A small self-supervised image encoder, trained from scratch: widths [16, 24, 48, 80], 11100 steps.
Rows from block 6 of a small self-supervised image encoder, named by matrix and row number. Rows with one number belong to one channel. Each number is 500 + 40 x the weight over its row's rms, rounded and kept within 0 to 999. All counts start at 0. Numbers have three digits each. After the name is the row's rms in percent of the matrix's.
After each channel's rows are labels from the 100 images, of 14848, where the channel reaches its highest value: "patch colour" is the nearest of a few named colours to the mean colour under the peak. Only what is clearly more common there than usual is listed. The data: photos of plants, animals and fungi (iNaturalist).
# convs0: expand pointwise conv (model.blocks.6.convs.0.weight, 288x48x1x1), inputs 0-47
# convs1: depthwise 3x3 conv (model.blocks.6.convs.1.weight, 288x1x3x3), a 3x3 kernel
# convs2: project pointwise conv (model.blocks.6.convs.2.weight, 48x288x1x1, transposed), outputs 0-47

convs0.109 091:471481523526469491552511487441559528482511493552433488396441430486463481520429514487568578515498502461473448550456506429466479517486510484510509
convs1.109 089:558475444527471474494491570
convs2.109 072:512503534494472526485478507599483463534564498590478559489458443490456461484508627471490488434467496534483499516475535486450538509466474510445489
patch colour: grey

convs0.264 098:502521477507459384473474492461513492538457495422429523479446506548526520485560536507509493460547480529523480451505473596569482497542522498453550
convs1.264 099:538505454477512544458502580
convs2.264 076:501529486519504521504549500540554478519522466489599482560525492577481499575473463458401562516462510428469517545535507491477525433464462481534487
patch colour: white

convs0.75 093:514538462521536488435503421521499483551465464509519644513525460574487534531546521479493448509498475424491497521550492477511500449544495455464523
convs1.75 084:536466485553464453517554548
convs2.75 088:519509550474440521567527406553551516519516532526505526541372483500499497472442517500545559524514524459533453511516544473505543460453480535464516
patch colour: brown

convs0.30 103:631486512493547540489476498524447469416568492538506536461537448508503466480546591510482439454514557520521477476518497507484542535517460510527504
convs1.30 093:476563508464555486473566482
convs2.30 121:535503450540539495578448505476456449508519442545517503493514497579444445449465533472522508563544538540533446536529439467498526475528445476521571
patch colour: pink

convs0.32 094:577508456500541498499489532424451481494474471536465485488592493560518493449486489524496456487579502619522482458528424460499487504527503501507555
convs1.32 085:485535467486564495419501466
convs2.32 078:487460560442453470520507494571553534602538555511492531510494501554521507540531579512477523559473529473449487495456566539457520473533522549476452
patch colour: grey

convs0.115 093:506491513493498518520533482454553519479496520515649452492530473558483520563469449508499568576476538429461505552516515424495495474506490504533495
convs1.115 087:481476502509491503584544565
convs2.115 077:501492498515557482563478460547544462546551476540552499524516482532436454512459533448440556554476546470474549581524500452471527475473463499586491
patch colour: brown

convs0.143 099:619520482503534500465485493467407448496495451503512538440578454539516511498557587502487440435519481520509509456526479527555515519528502489520511
convs1.143 130:458422451486470445509502503
convs2.143 083:510552470532522526572497500474508521432419443540529500513510499462573548426446473512542523467544484527554493479577462478541462535462502475505571
patch colour: brown

convs0.6 097:415512480490482540409473423474501531560434519475486606514498501478500511503555504513520477518486431438497484510469534488496540454590523482488525
convs1.6 106:526438466532508481523580517
convs2.6 118:503540537465468524501573460553547473533449503511469537548455494544517567478482537524516504452530442447528589502556540519540512409458480530486539
patch colour: cyan

convs0.171 093:550535467505535528509482543478450443502511514391452438492561516525493468409514453510448527508557491569539492488539502573522484461549489497507541
convs1.171 094:493503489555523410527507458
convs2.171 120:549438533462528566508470444570483483478550508628526554562472446540488458465487547519527489483490522500502489486476526437478555510472466539479479
patch colour: grey

convs0.118 099:473520506546502500556542592412503528559484427549464506455501485575503534527398484461523557534506539497474515540500486504475445512444508477490499
convs1.118 105:502498451483576454464489451
convs2.118 106:531519505493516499448524545499431490533501504483484504468603472542489520505531577479459463480469467604448564492485505505468479472606536463532476
patch colour: cyan; white

convs0.58 098:431501448468517520352475486494530511494461533502523506464514502402488509522584493503489458517488440426484497503519538460515542433504518487503506
convs1.58 094:526450510452568509528516444
convs2.58 063:480501546460509558489518485509503489476486494532576493458522411372502513496519530546516478450515486487521554496513578499518579534488506558578500
patch colour: cyan

convs0.286 110:475511479463553464352480485509554489490474603473482541487479503464500498470564510518486453479522487480508537485540553559509501457568516538535509
convs1.286 092:477523472450570443471525479
convs2.286 096:487484533417485455531521439518511506456432527529473453457479473462547535428501499567555478468565469512566520438510543493564539509508503561467532
patch colour: cyan; white

convs0.176 104:540444529482453470522446436523527501517543520514471510477462533511497431434506553525582437489530536579567448481469501495520589521521501547489512
convs1.176 100:516492531567505579513455508
convs2.176 078:466481546479444524497534515563565528594521503504471478473471467491526501587484517531511594518475512395481486472456543551499499481449513541511460
patch colour: pink; white

convs0.96 105:575517502484516346503521477476493509499501485468569436517484510638504511533511472505457554527510487494464504503510503448523484484535503502528498
convs1.96 088:547533538496507509440462434
convs2.96 105:496493464546544469523437487554539405571535503494430522543507525528416442466511502450510501496530542490537516553536450479507555476482431491470544
patch colour: brown; black

convs0.114 097:550531464527585516442514553436482475483489443563489462451601494538501501495464423492489491490524491522499548495556489404497461489514524453527512
convs1.114 088:473471463531575534455477466
convs2.114 097:529530433579539521528470526496527458530517453577479523530520489530441460453435490440480507550516530546504518559546433462460488455472480447549541
patch colour: brown

convs0.157 106:488530451530451590448482577500490447493494488518418514476489514436464464442482519463505444460521438573534475443503466561481515470457516485472525
convs1.157 129:497535489522609504494522492
convs2.157 177:545526479546542539486507536472460453482544467541548543552547466509432471503474533426456482505455494544451498565510478429422491454468495444553488
patch colour: pink

convs0.279 099:499548471556557532492497596431473443515480448547468543459551467561496511500483489467477501452540514535493586512570438521492463530476466480473535
convs1.279 105:501547506505538458468413481
convs2.279 087:567491483471474505452486519475451489485473471522502582505507485512549531472513607532533426426534448570519510403471466503497531517563513499505506
patch colour: brown

convs0.283 098:404514451482486520412524458445537573517418542448510545528478486459522509482526476519534505536521434449511493508484537492511484449582550496525512
convs1.283 101:448527491502586509511557497
convs2.283 125:486575546476461517515587486518538474525439491506495514531488505523525589510474514528505510485537460459535577516579558520534516420453473546479562
patch colour: cyan; white

convs0.76 099:490520516509488585466532532503551486456506523500525452480517530484453505524485503474453589582459514494443518576509528469455491465500502499634479
convs1.76 088:473484454556509572476472460
convs2.76 094:457501472547469469503457518483520446512507499451444445405512522525453442465514488464519510528534560535550472553552467577545521476543452494448561
patch colour: black

convs0.131 105:472531470470561460329493495499548491513463538475491545463488508495494530515594507497472470509506468445469521506542531530513506440552525513497523
convs1.131 098:472544466475539471543438543
convs2.131 066:510452568440486425532540430535520528455487517521534424486482438444528534477494442558504491480528466492516480466488574450559542534493519565506489
patch colour: cyan

convs0.51 095:538530505501498424426463503563563484455477511501456495491449574449487511503526540479450466480484469578467513473492500526498482476488534507637514
convs1.51 100:488519592456503542481472473
convs2.51 109:511538585436429518505539479500503450564504528477448563508472472566485520486487546545550504465521502484524549517532567530510548463496435570467554
patch colour: cyan

convs0.9 099:482477514491461515525485498548465523451525515572494561456397445427522489466510570515557458413487484533514482454477500505460530547481533514427490
convs1.9 092:468520462504581500442525469
convs2.9 090:540486470492591464527466524446416497498468467474527472500600526598520512456493489529502502526542445560520545456526458455534503497561508482515526
patch colour: pink

convs0.89 100:498518471495546452459474544489453459388523501446501413482519570438519478496560434499454510439496480520511522470522477532550513530479471504576512
convs1.89 091:441457446470496453466472466
convs2.89 143:546541471508552505439520539498461479500453467499490500468585485507519536437490568477496463469519428590486587469527484495495472473580549456531513
patch colour: black

convs0.189 099:532529461511460494512472479521388470467500484504497573503476494488526483426539565503532431393497479549541473445512475558499525540521498464444506
convs1.189 102:502563489474545483437496442
convs2.189 089:522512499495517444486505546447403478490506500499505538440562477536472508537542544468445438450449493590429531501466493496440502521572517460519473
patch colour: pink; white

convs0.232 094:455499466498466600468488441494438513491474491522490514510544493450493493488517459514528434573501445412536423496487527471518556454556498485424514
convs1.232 091:514478488550499448555573505
convs2.232 117:498536576435430496495559455501508478582467520487455554507463468537497548495501550532558490472515479462514563512520569555504538443504474549447544
patch colour: cyan; white

convs0.22 097:458488528438483499461507487449473534419504575440550477456492449425540503462577452532520448476509494490517489456483546562491517499569532546520466
convs1.22 097:458527474489597515475504471
convs2.22 071:493543530520543488476517530497590435518518483485524513575501562536438477515504465447468481510523537465515568554602515525492498415474439506517527
patch colour: white

convs0.87 108:449512476503425482452482548489495476473492503491434505486421535447485483443500499491531451449489446550540492430482472595491527516467495501394527
convs1.87 104:495487458539577537468550509
convs2.87 133:503547502529507553467527531515514447510537505499493537541540445473424486494491546403440479485434490525432522558511531488401502442483499441531477
patch colour: pink; white

convs0.275 099:467515436536591558531472532468448420492493462491494473508550535501506484481490450508502535479545523489539522493569421544548512551495421489548553
convs1.275 134:500492507502500518558576570
convs2.275 101:413449520488480495457468488589501513527516537496476507462472532439516469576531528555509530447495546446525542485447512562556516565487479554448473
patch colour: grey