A small self-supervised image encoder, trained from scratch: depths [2, 2, 4, 2].
Rows from block 4 of a small self-supervised image encoder, named by matrix and row number. Rows with one number belong to one channel. Each number is 500 + 25 x the weight over its row's rms, rounded and kept within 0 to 999. All counts start at 0. Numbers have three digits each.
After each channel's rows are labels from the 100 images, of 14848, where the channel reaches its highest value: "strongest on" is what is common among them. Only what is clearly more common there than usual is listed. The data: photos of plants, animals and fungi (iNaturalist).
# convs0: expand pointwise conv (model.blocks.4.convs.0.weight, 144x24x1x1), inputs 0-23
# convs1: depthwise 3x3 conv, stride 2 (model.blocks.4.convs.1.weight, 144x1x3x3), a 3x3 kernel
# convs2: project pointwise conv (model.blocks.4.convs.2.weight, 48x144x1x1, transposed), outputs 0-47

convs0.74:516480499484531496483439498458513546477489532512495517489454508517490483
convs1.74:490482479456475473485467486
convs2.74:487490487498521540516464501543483456501532524478529495548506561497482456476513485500497513481503519517522526513520499472515526529509447529518509
strongest on: phylum Chordata; class Aves; order Accipitriformes

convs0.140:537512538492482514531491461512491517504509528470461488468471538481484467
convs1.140:491491479525481458539526509
convs2.140:464519504534501512485517537481520477466515500518455497453468462448474483497474515471499528458492505498479508526506490503451484512452496490526490
strongest on: order Charadriiformes; family: Laridae

convs0.24:538496525470498516527521478536525506491479540481490508466441499512499473
convs1.24:523541520499526533468486500
convs2.24:446467504516519531534480516519489484508525492516461549505483486472480496515489531493504513451493494515515550515465484496493499555462494529521474
strongest on: order Charadriiformes

convs0.84:452531490538504450514519544458481497487497518503508516541505497489487511
convs1.84:478492502505537538510528537
convs2.84:481489520475516519439497480497513496490504556484489518495518489454474503515551501495466480494470506466471504502486559528490513483527515515541468
strongest on: phylum Arthropoda; class Insecta

convs0.141:475495469480490509507488493484499544548518497531479466475461531493536474
convs1.141:501534524510548523499525519
convs2.141:488547487539505502494536535494504482508499475500474502543496491480467517463458480438497501478481467512488516507524486495440475490467520464488496
strongest on: order Charadriiformes

convs0.2:462532492511506480493511503485500486507517478535572524549511486491522486
convs1.2:502486466504444475506479491
convs2.2:497482499479489441497473450502487523509482513491501488520493523499541503498524504553515491503531503472535483440477491512552515513529492518451513
strongest on: order Accipitriformes

convs0.101:491507491501509489507507495547532530473474514522466487450503442514498529
convs1.101:485479488471470463482465487
convs2.101:509523473509531481467487499477519473512486498469480451552533536524493485484500438497475527516528489468510508502535486496521498468543485492490537
strongest on: phylum Chordata; class Aves; order Accipitriformes; family: Accipitridae

convs0.95:493497535499499473530502535480530483502505515482503525489541536552535470
convs1.95:514542527507542524499515518
convs2.95:520477486487516537533458476525448482471529510466520484499536456474496468460517518518495491506512541503531472501515504526512541518527469508510509
strongest on: phylum Chordata; class Aves; order Anseriformes; family: Anatidae

convs0.39:502520437523497495499468525519459476486515530512495496483529496463460486
convs1.39:524519516524516503536545517
convs2.39:484515474517535485456475493517542468543469521478428529521496549482471501528514487473468504515520475502490521513481485512517484483514504504507527
strongest on: phylum Arthropoda; class Insecta

convs0.21:520481551483484491538527502529520503503483478489507540466517459473531487
convs1.21:480486484463482466469485474
convs2.21:494530479511481481472515500493548517516454504457470498479498494499494531503493502481493484550503453520479477495489501507501477436530555463480506
strongest on: class Aves; phylum Chordata; order Accipitriformes; family: Accipitridae

convs0.25:467495484496515503487504526498490472488494492522577543484484476457495487
convs1.25:529530520488541515499535513
convs2.25:467492543504503509515515527501507503510511511513460513493477503497486510562485475500501532500475549459467511563472528519469480522482467525506468
strongest on: order Accipitriformes

convs0.8:492517460500505506487505513540498494464452526502506497477433473483487519
convs1.8:541524460518504468493517493
convs2.8:502477505514541515537477470523526490498524506559481519483501449477476473484491558493520497494524549480520499520510476467483524525466484507518512
strongest on: phylum Chordata; class Aves; order Accipitriformes

convs0.94:503504512481496483458483509462518537527477536508509544536494480465478470
convs1.94:473495504536505494544522467
convs2.94:546491533471501506495515518538480487484531502494503509527525497518502514539523542490465486463460474551473522499457527491484500510496523512525446
strongest on: phylum Arthropoda

convs0.78:498487498481478519513539491536466488478482525486461461478486491550492534
convs1.78:487462520474456512505499528
convs2.78:514492498486500520531471474526498478504515502524563526510521471532451475481500518485509458512487523454493495530513486485461546501512456480467493
strongest on: order Charadriiformes

convs0.100:502463494523507495503479548517478447516520514486488518526555513484477476
convs1.100:513522529499510527468459477
convs2.100:468501462507494496492503478482507526484479512518498491445466501466492488488493506508544542511490449447506473522484515425490519485518512472498515
strongest on: order Passeriformes

convs0.85:444531524495521498518524499501475490497523536498454481488511546540494502
convs1.85:492540520505541531504524516
convs2.85:454502514520441471556514520490491507514499496466466523475454484513495509503472517494534532500485498539495486499483491556480493520476505494452496
strongest on: order Charadriiformes

convs0.106:485503537471490490491468489473463502490502518477438457471491529506502523
convs1.106:535536507533521511501478470
convs2.106:466500518533458475522493516470505499522513480502453544486481470485470494509473523468513506491478509527490489534478495573473494515449503500477489
strongest on: order Charadriiformes

convs0.44:497502502448477503515504487511497513520478508488454476440465542519515501
convs1.44:503504502519556518522528522
convs2.44:468508492531470518511501519495508480512515495498476553494454459478453490459472526458530504487483483522497500513492485532436506495458497479480501
strongest on: order Charadriiformes

convs0.34:479498500514487482471522500486507494518488505514499502530480403494482480
convs1.34:518547528520532528513501502
convs2.34:507492525464500492460503489526513490517517542478484514498508530502485503539547505513458500507448466500466500500453549458481505476539509514513476
strongest on: phylum Arthropoda; class Insecta; order Odonata

convs0.112:499484502469485504522496503504487537541466508494461469456451535480508502
convs1.112:524541507532529499503472475
convs2.112:451508499541511456505491538461486476555518471497447523506486484496477495512479490461510507475480493506497540520489470530477491519452496481480500
strongest on: order Charadriiformes

convs0.77:505484512473477523528495495495493512513480519482437480449477549491508483
convs1.77:474470510477485532509529536
convs2.77:453514498535494543519508534510515462509527508499509531499463512486453488477464501444504516482469494513498521545516501497453500505445482483503502
strongest on: order Charadriiformes; family: Laridae

convs0.27:517494530467472507441459464503511495531513468485503500499499475481511458
convs1.27:490481474492457466492464489
convs2.27:512476559456494507494529476496500554494497534483510508518511484498528538511521502529492485494468503511465507486470567517491498508520535528523457
strongest on: phylum Arthropoda; class Insecta

convs0.139:469530488551483513475549484522525493493515469518478473510516466483491528
convs1.139:492466487480461467492473478
convs2.139:503482491501491520510467476468544483461512518512467507516475478462459454469494479494528503528515525465526439521514500500495527485508459519490528
strongest on: phylum Chordata; class Aves; order Accipitriformes

convs0.103:526513509473477512497501450534472494504492481486505503503537437459512520
convs1.103:498530514537544505524524508
convs2.103:469462523476486497493473484546501505537525533511538527504471543498505481533521519526523506493493520481520538495466514481522525544477470549500482
strongest on: class Aves

convs0.133:491496510529519472508506525495509476516526500507531568539547467507497502
convs1.133:513515523522540537518528514
convs2.133:505508521502531540491500507509498467519526512501484508525517497509451477530509494476459527506447520464459511549494536479453502483495476501548481
strongest on: phylum Arthropoda; class Insecta

convs0.125:482545484528498470492505518473517506515527524510510524557504447504472491
convs1.125:508520523510528542523520532
convs2.125:518524507502525532475519493538497477487528509483511473514539492468464504501529519468441487485450493485455495513502541479470504483514522478538466
strongest on: phylum Arthropoda; class Insecta

convs0.129:530529542507520471488494537507530527476491534511519509512482483451483464
convs1.129:505488471533533500510533534
convs2.129:519490524503533529478495524525487499461526498490431498510493449464505487518511526498482513422497502484494502500476511497488471550496497513535478
strongest on: order Passeriformes

convs0.90:528498501472491512549497483519479551534506515490459471461477531498507493
convs1.90:471491534466527521507518472
convs2.90:460521491532493526547522542508475485490507487505516524498458481475487507469457504464530525469467472523498527517518490492470482530442494483491491
strongest on: order Charadriiformes

convs0.36:457487467536523495529496473528533518474503508541478473464484507473487494
convs1.36:456512486489516533471498531
convs2.36:474485517482532535449513525504476518470485519502500521475522494482535531535533512526471474466480498513478536477471511514496466542519531505533466
strongest on: class Aves

convs0.61:512479521486478513485477508423480477472506489484510518518555492509511491
convs1.61:481508506504555536508520519
convs2.61:516462520478514488499468472463526518463524527525553484468512481525494474503531530511503468529512552490508473488533520500514547493506481526530500
strongest on: phylum Chordata; class Aves

convs0.28:457480498520507483508505535474506493515521469526534545494550483522533494
convs1.28:504488496520553540503526504
convs2.28:498504533500498556494515509514495481501523523495467513506502473482464498506505503469474521511443525484450499545490537515432506488494492499543471
strongest on: phylum Arthropoda; class Insecta

convs0.116:473501479471546512516476514508524517435507512540504505457492500512524490
convs1.116:500510511505540538502537529
convs2.116:493460561468502490513534491490519573506493510513508503503476500514525541519477506528534508518491539490472504498493526503482475519484510548527459
strongest on: class Aves; phylum Chordata; order Accipitriformes; family: Accipitridae

convs0.82:469521513470478498491474493479515502546539458503512497492503504498536440
convs1.82:493516505513544535517536518
convs2.82:505524470545520526516478508509515451499515492484492523509516474478452463459483505460494482498509512497510495531567470506478514473482465477504539
strongest on: order Anseriformes; family: Anatidae

convs0.109:494477496536498480491500553480478456534475517480505518532547510501471504
convs1.109:500511533495476510468449490
convs2.109:468509474519501476506510493495519523469467492517506497464438483440511506469461515503553530499517479464518479508497473441494489512484510484507515
strongest on: class Aves; order Passeriformes

convs0.51:497507506450449497521506483516509505531480511475453497443471504500514496
convs1.51:503497508522562529496506516
convs2.51:470476510508468505514483523518486467495528516493481561496449491466468469457490517482528497461476483536510526488465492527468524523479478514482489
strongest on: order Charadriiformes

convs0.60:473470484476535491474484496501545524488474487569501504501471505475520489
convs1.60:493494499450455510482476501
convs2.60:498478499494493521515451493555498489532507526471530513493496558530507468500525530519502492506508513573529516493501497518537527521522491539492522
strongest on: class Aves; phylum Chordata; order Accipitriformes; family: Accipitridae