config.yaml
crop_scale_min: 0.3
method: "simsiam"
expansion: 6
init: "xavier_uniform"
lr_schedule: "step"
Rows from block 7 of a small self-supervised image encoder, named by matrix and row number. Rows with one number belong to one channel. Each number is 128 + 24 x the weight over its row's rms, rounded and kept within 0 to 255. All counts start at 0. Numbers have three digits each.
After each channel's rows are labels from the 100 images, of 14848, where the channel reaches its highest value: "responds to" is what is common among them; "patch colour" is the nearest of a few named colours to the mean colour under the peak. Only what is clearly more common there than usual is listed. The data: photos of plants, animals and fungi (iNaturalist). In brackets: how many of the 100.
# convs0: expand pointwise conv (model.blocks.7.convs.0.weight, 288x48x1x1), inputs 0-47
# convs1: depthwise 3x3 conv (model.blocks.7.convs.1.weight, 288x1x3x3), a 3x3 kernel
# convs2: project pointwise conv (model.blocks.7.convs.2.weight, 48x288x1x1, transposed), outputs 0-47

convs0.192:107154096157200140130119155115094101108122104125118103134155162123138125130133083129113144102149134114147174127151077121143116166124101117146140
convs1.192:142130139134127152149158182
convs2.192:167144108119111131118143104130132166102106126151184146120125104101167158107110178118158112130152096117134094111114126117139115094142187106138140
responds to: phylum Chordata (95); class Aves (91); order Anseriformes (37); family: Anatidae (37)
patch colour: grey (79)

convs0.213:120120119096100108112119071138159141141108167108149160157107153167153129137151138173135111135151110112154112102144129122187136108136122154100158
convs1.213:130144131147144099111093084
convs2.213:133147121161113132145195140128126152123096087138130125127118145128114138141080143099088123122106136133111126186161130132154069131086119107134128
responds to: phylum Chordata (92); class Aves (91); order Passeriformes (60)
patch colour: white (46)

convs0.166:130120111106108094112102089143166141139095141121134175147096178141148136130139136170152122133164108126146115089133112107167121119133152142111183
convs1.166:154165151131124128099097101
convs2.166:123157127165128145089173159126124135130115107140141138140139103100114145163100154094088125127092115127088158165144132131094088103092138095136109
responds to: phylum Chordata (93); class Aves (92); order Passeriformes (52)
patch colour: white (37)

convs0.209:138114123116104142124084132142099117128149144138134122158121153088131077113162152142137072087122125167163083094092127141118156143136120141104118
convs1.209:104141157087137153104122153
convs2.209:145083150094103108138107103137100152130146140132122149107116122174150122150173179173141114118118129135128094093092141131139150159165124160120110
responds to: phylum Arthropoda (65); class Insecta (64); order Lepidoptera (48)
patch colour: pink (31)

convs0.205:079126133151134158129152187081119154107118112144133133116133127114138160182098102129131141130108141135099141147123115129103083166078127133141107
convs1.205:132133133128196141126145134
convs2.205:128137155119078134127130095139136180126147138136131135128096139133181088110132172075154123135158158121177112136122168134121132102119153147118141
responds to: phylum Chordata (100); class Aves (99)
patch colour: black (39)

convs0.93:086114133147171152132113155087130130116138138135121148123135140108101128178127095126122123121122192082119135175132116113118115158082085141134124
convs1.93:163142168134138165136141148
convs2.93:130110136129133107173090111109130108132161140141107133121097152138108068101133123128145115152162176156159077144137125129139160126115082152119156
responds to: order Anseriformes (40); family: Anatidae (40)
patch colour: brown (49)

convs0.280:102135131143162113138142137122164129184118135119118140119137145179114146153107118116115167156127146067106189159147124107136104120105109131158129
convs1.280:084097085127119116142134133
convs2.280:119136102160164183118112152139137089130129121118115123176151140085107110109115081098102139142115151116125166161176116132118138099105114122138148
responds to: order Anseriformes (33); family: Anatidae (33)
patch colour: grey (75)

convs0.160:108107129137097105152119116108166175129131145136169139091082140146116140165123130127145122192117165090117076157116118133122125120098138120133130
convs1.160:160140171146123142159133154
convs2.160:151107161110105132186116103112122135116159135183124152139086135152124099104113150134153113124119161164130090142113153118117151160087113164118127
responds to: phylum Arthropoda (61); order Lepidoptera (36)
patch colour: brown (56); black (30)

convs0.245:168134114141163135136105136063094098117132125100118096098177120171104111093125113117130111135160141156147115141162118129149132117163114128158153
convs1.245:109166101107144109104148103
convs2.245:077129135119101079152139129152159145168118138110097097102088151164149133143128110144137165151122128088124117120121138161133119133110138138064122
responds to: order Anseriformes (29); family: Anatidae (29)
patch colour: grey (80)

convs0.219:149133130116108097129126110138152128144110157112138183172074166194155154137143158163133122098130123133136153094145119128149115134114121151122155
convs1.219:133171143110146146103093113
convs2.219:124153113172123139145181148131131135131099078131128121133123132126111139142071142099092131124108121133105135181160122133136079123075121093127120
responds to: class Aves (91)
patch colour: white (33)

convs0.202:099124140123106144166130112159170133145133122167132150146068138121117131155092128122138175132109122099118127138106131119108133129047125118092125
convs1.202:101124099131166129093130098
convs2.202:089139111137115081143129122159162141157106123093112077102099180132145137124114095142135161156151127092148122118148114159153112126123128124082148
responds to: order Anseriformes (31); family: Anatidae (31)
patch colour: grey (76)

convs0.271:109118131097117118107111092141138118162129174084103152163138130135143108102149116160137120128156114113160127106143147155192156119141114173091137
convs1.271:144102111116083145147150155
convs2.271:136159115167145158076151133118135124117129102130148146187122110116122130142097115102091133119099130120108149165155121112105102101066137114160126
responds to: phylum Chordata (95); class Aves (94)
patch colour: white (46)

convs0.226:120135125108114150094125086182167107153117158097072148184109146132142112111139118142115137108136089098144127117138152143156151103128126139097137
convs1.226:129136129132132132075082118
convs2.226:131170108162126115127167168114129137130120081126131100130143130149128141133080129089103135141108106148092156149162128116092094099103154082149127
responds to: phylum Chordata (92); class Aves (91); order Passeriformes (60)
patch colour: white (44)

convs0.92:172125111134113119140088134100115102129132121108135103149143178137112084102144116134127106159164154155157060127142116128141145106151101127133169
convs1.92:134137129155169169136149150
convs2.92:133151082173163121118106135128132090118112091145138103130152147137108111098098101114133127152167122130160120137173078108143123111114111096126175
responds to: phylum Chordata (95); class Aves (91); order Anseriformes (40); family: Anatidae (40)
patch colour: grey (80)

convs0.21:103123125159126164134154170062117147130102091143146115091141141142139156178086100123134153151118141149100146151129115137118082139109139118141117
convs1.21:098090113143157157114151127
convs2.21:145122147108121154141119073151129140113148146138145137165121127137162076077143173107155128113159165124179098131124154136124154128128136154147149
responds to: phylum Chordata (93); class Aves (92)
patch colour: brown (56); black (30)

convs0.266:131091118111140077094097094117139140119126150132138131113135153128125127154233145137111075103126129120111118112108119130146128136141143121129121
convs1.266:135121124100109179102153128
convs2.266:119098173092084106113141119131120156124132156104125133097100117119153149157168159159138120116106111132121129094093163157142130151165146159110088
responds to: class Aves (94); phylum Chordata (94); order Passeriformes (72)
patch colour: grey (76)

convs0.279:099127133138144145109146175077122141104131130123156111138149152126124141190121071133109146136094148105094155154131128095110101145105120139166111
convs1.279:128127133133195148126142131
convs2.279:113147161135095099114122121131129150146149134117111133114099145136145068121132166064139113137156171139165134148132156142132140078129140150098159
responds to: phylum Chordata (92); class Aves (89)
patch colour: black (46)

convs0.74:096121135148143144132142182075126134117135121129147128136140133122122137191100087128117158129100154130099149160125115113094100155077110141161109
convs1.74:140128138133190148134148142
convs2.74:122148153126078128128134095140136176125140135133123129119079139125174097092124158085155128135171152116181114131125156137128135098121150152102149
responds to: phylum Chordata (95); class Aves (92)
patch colour: black (54)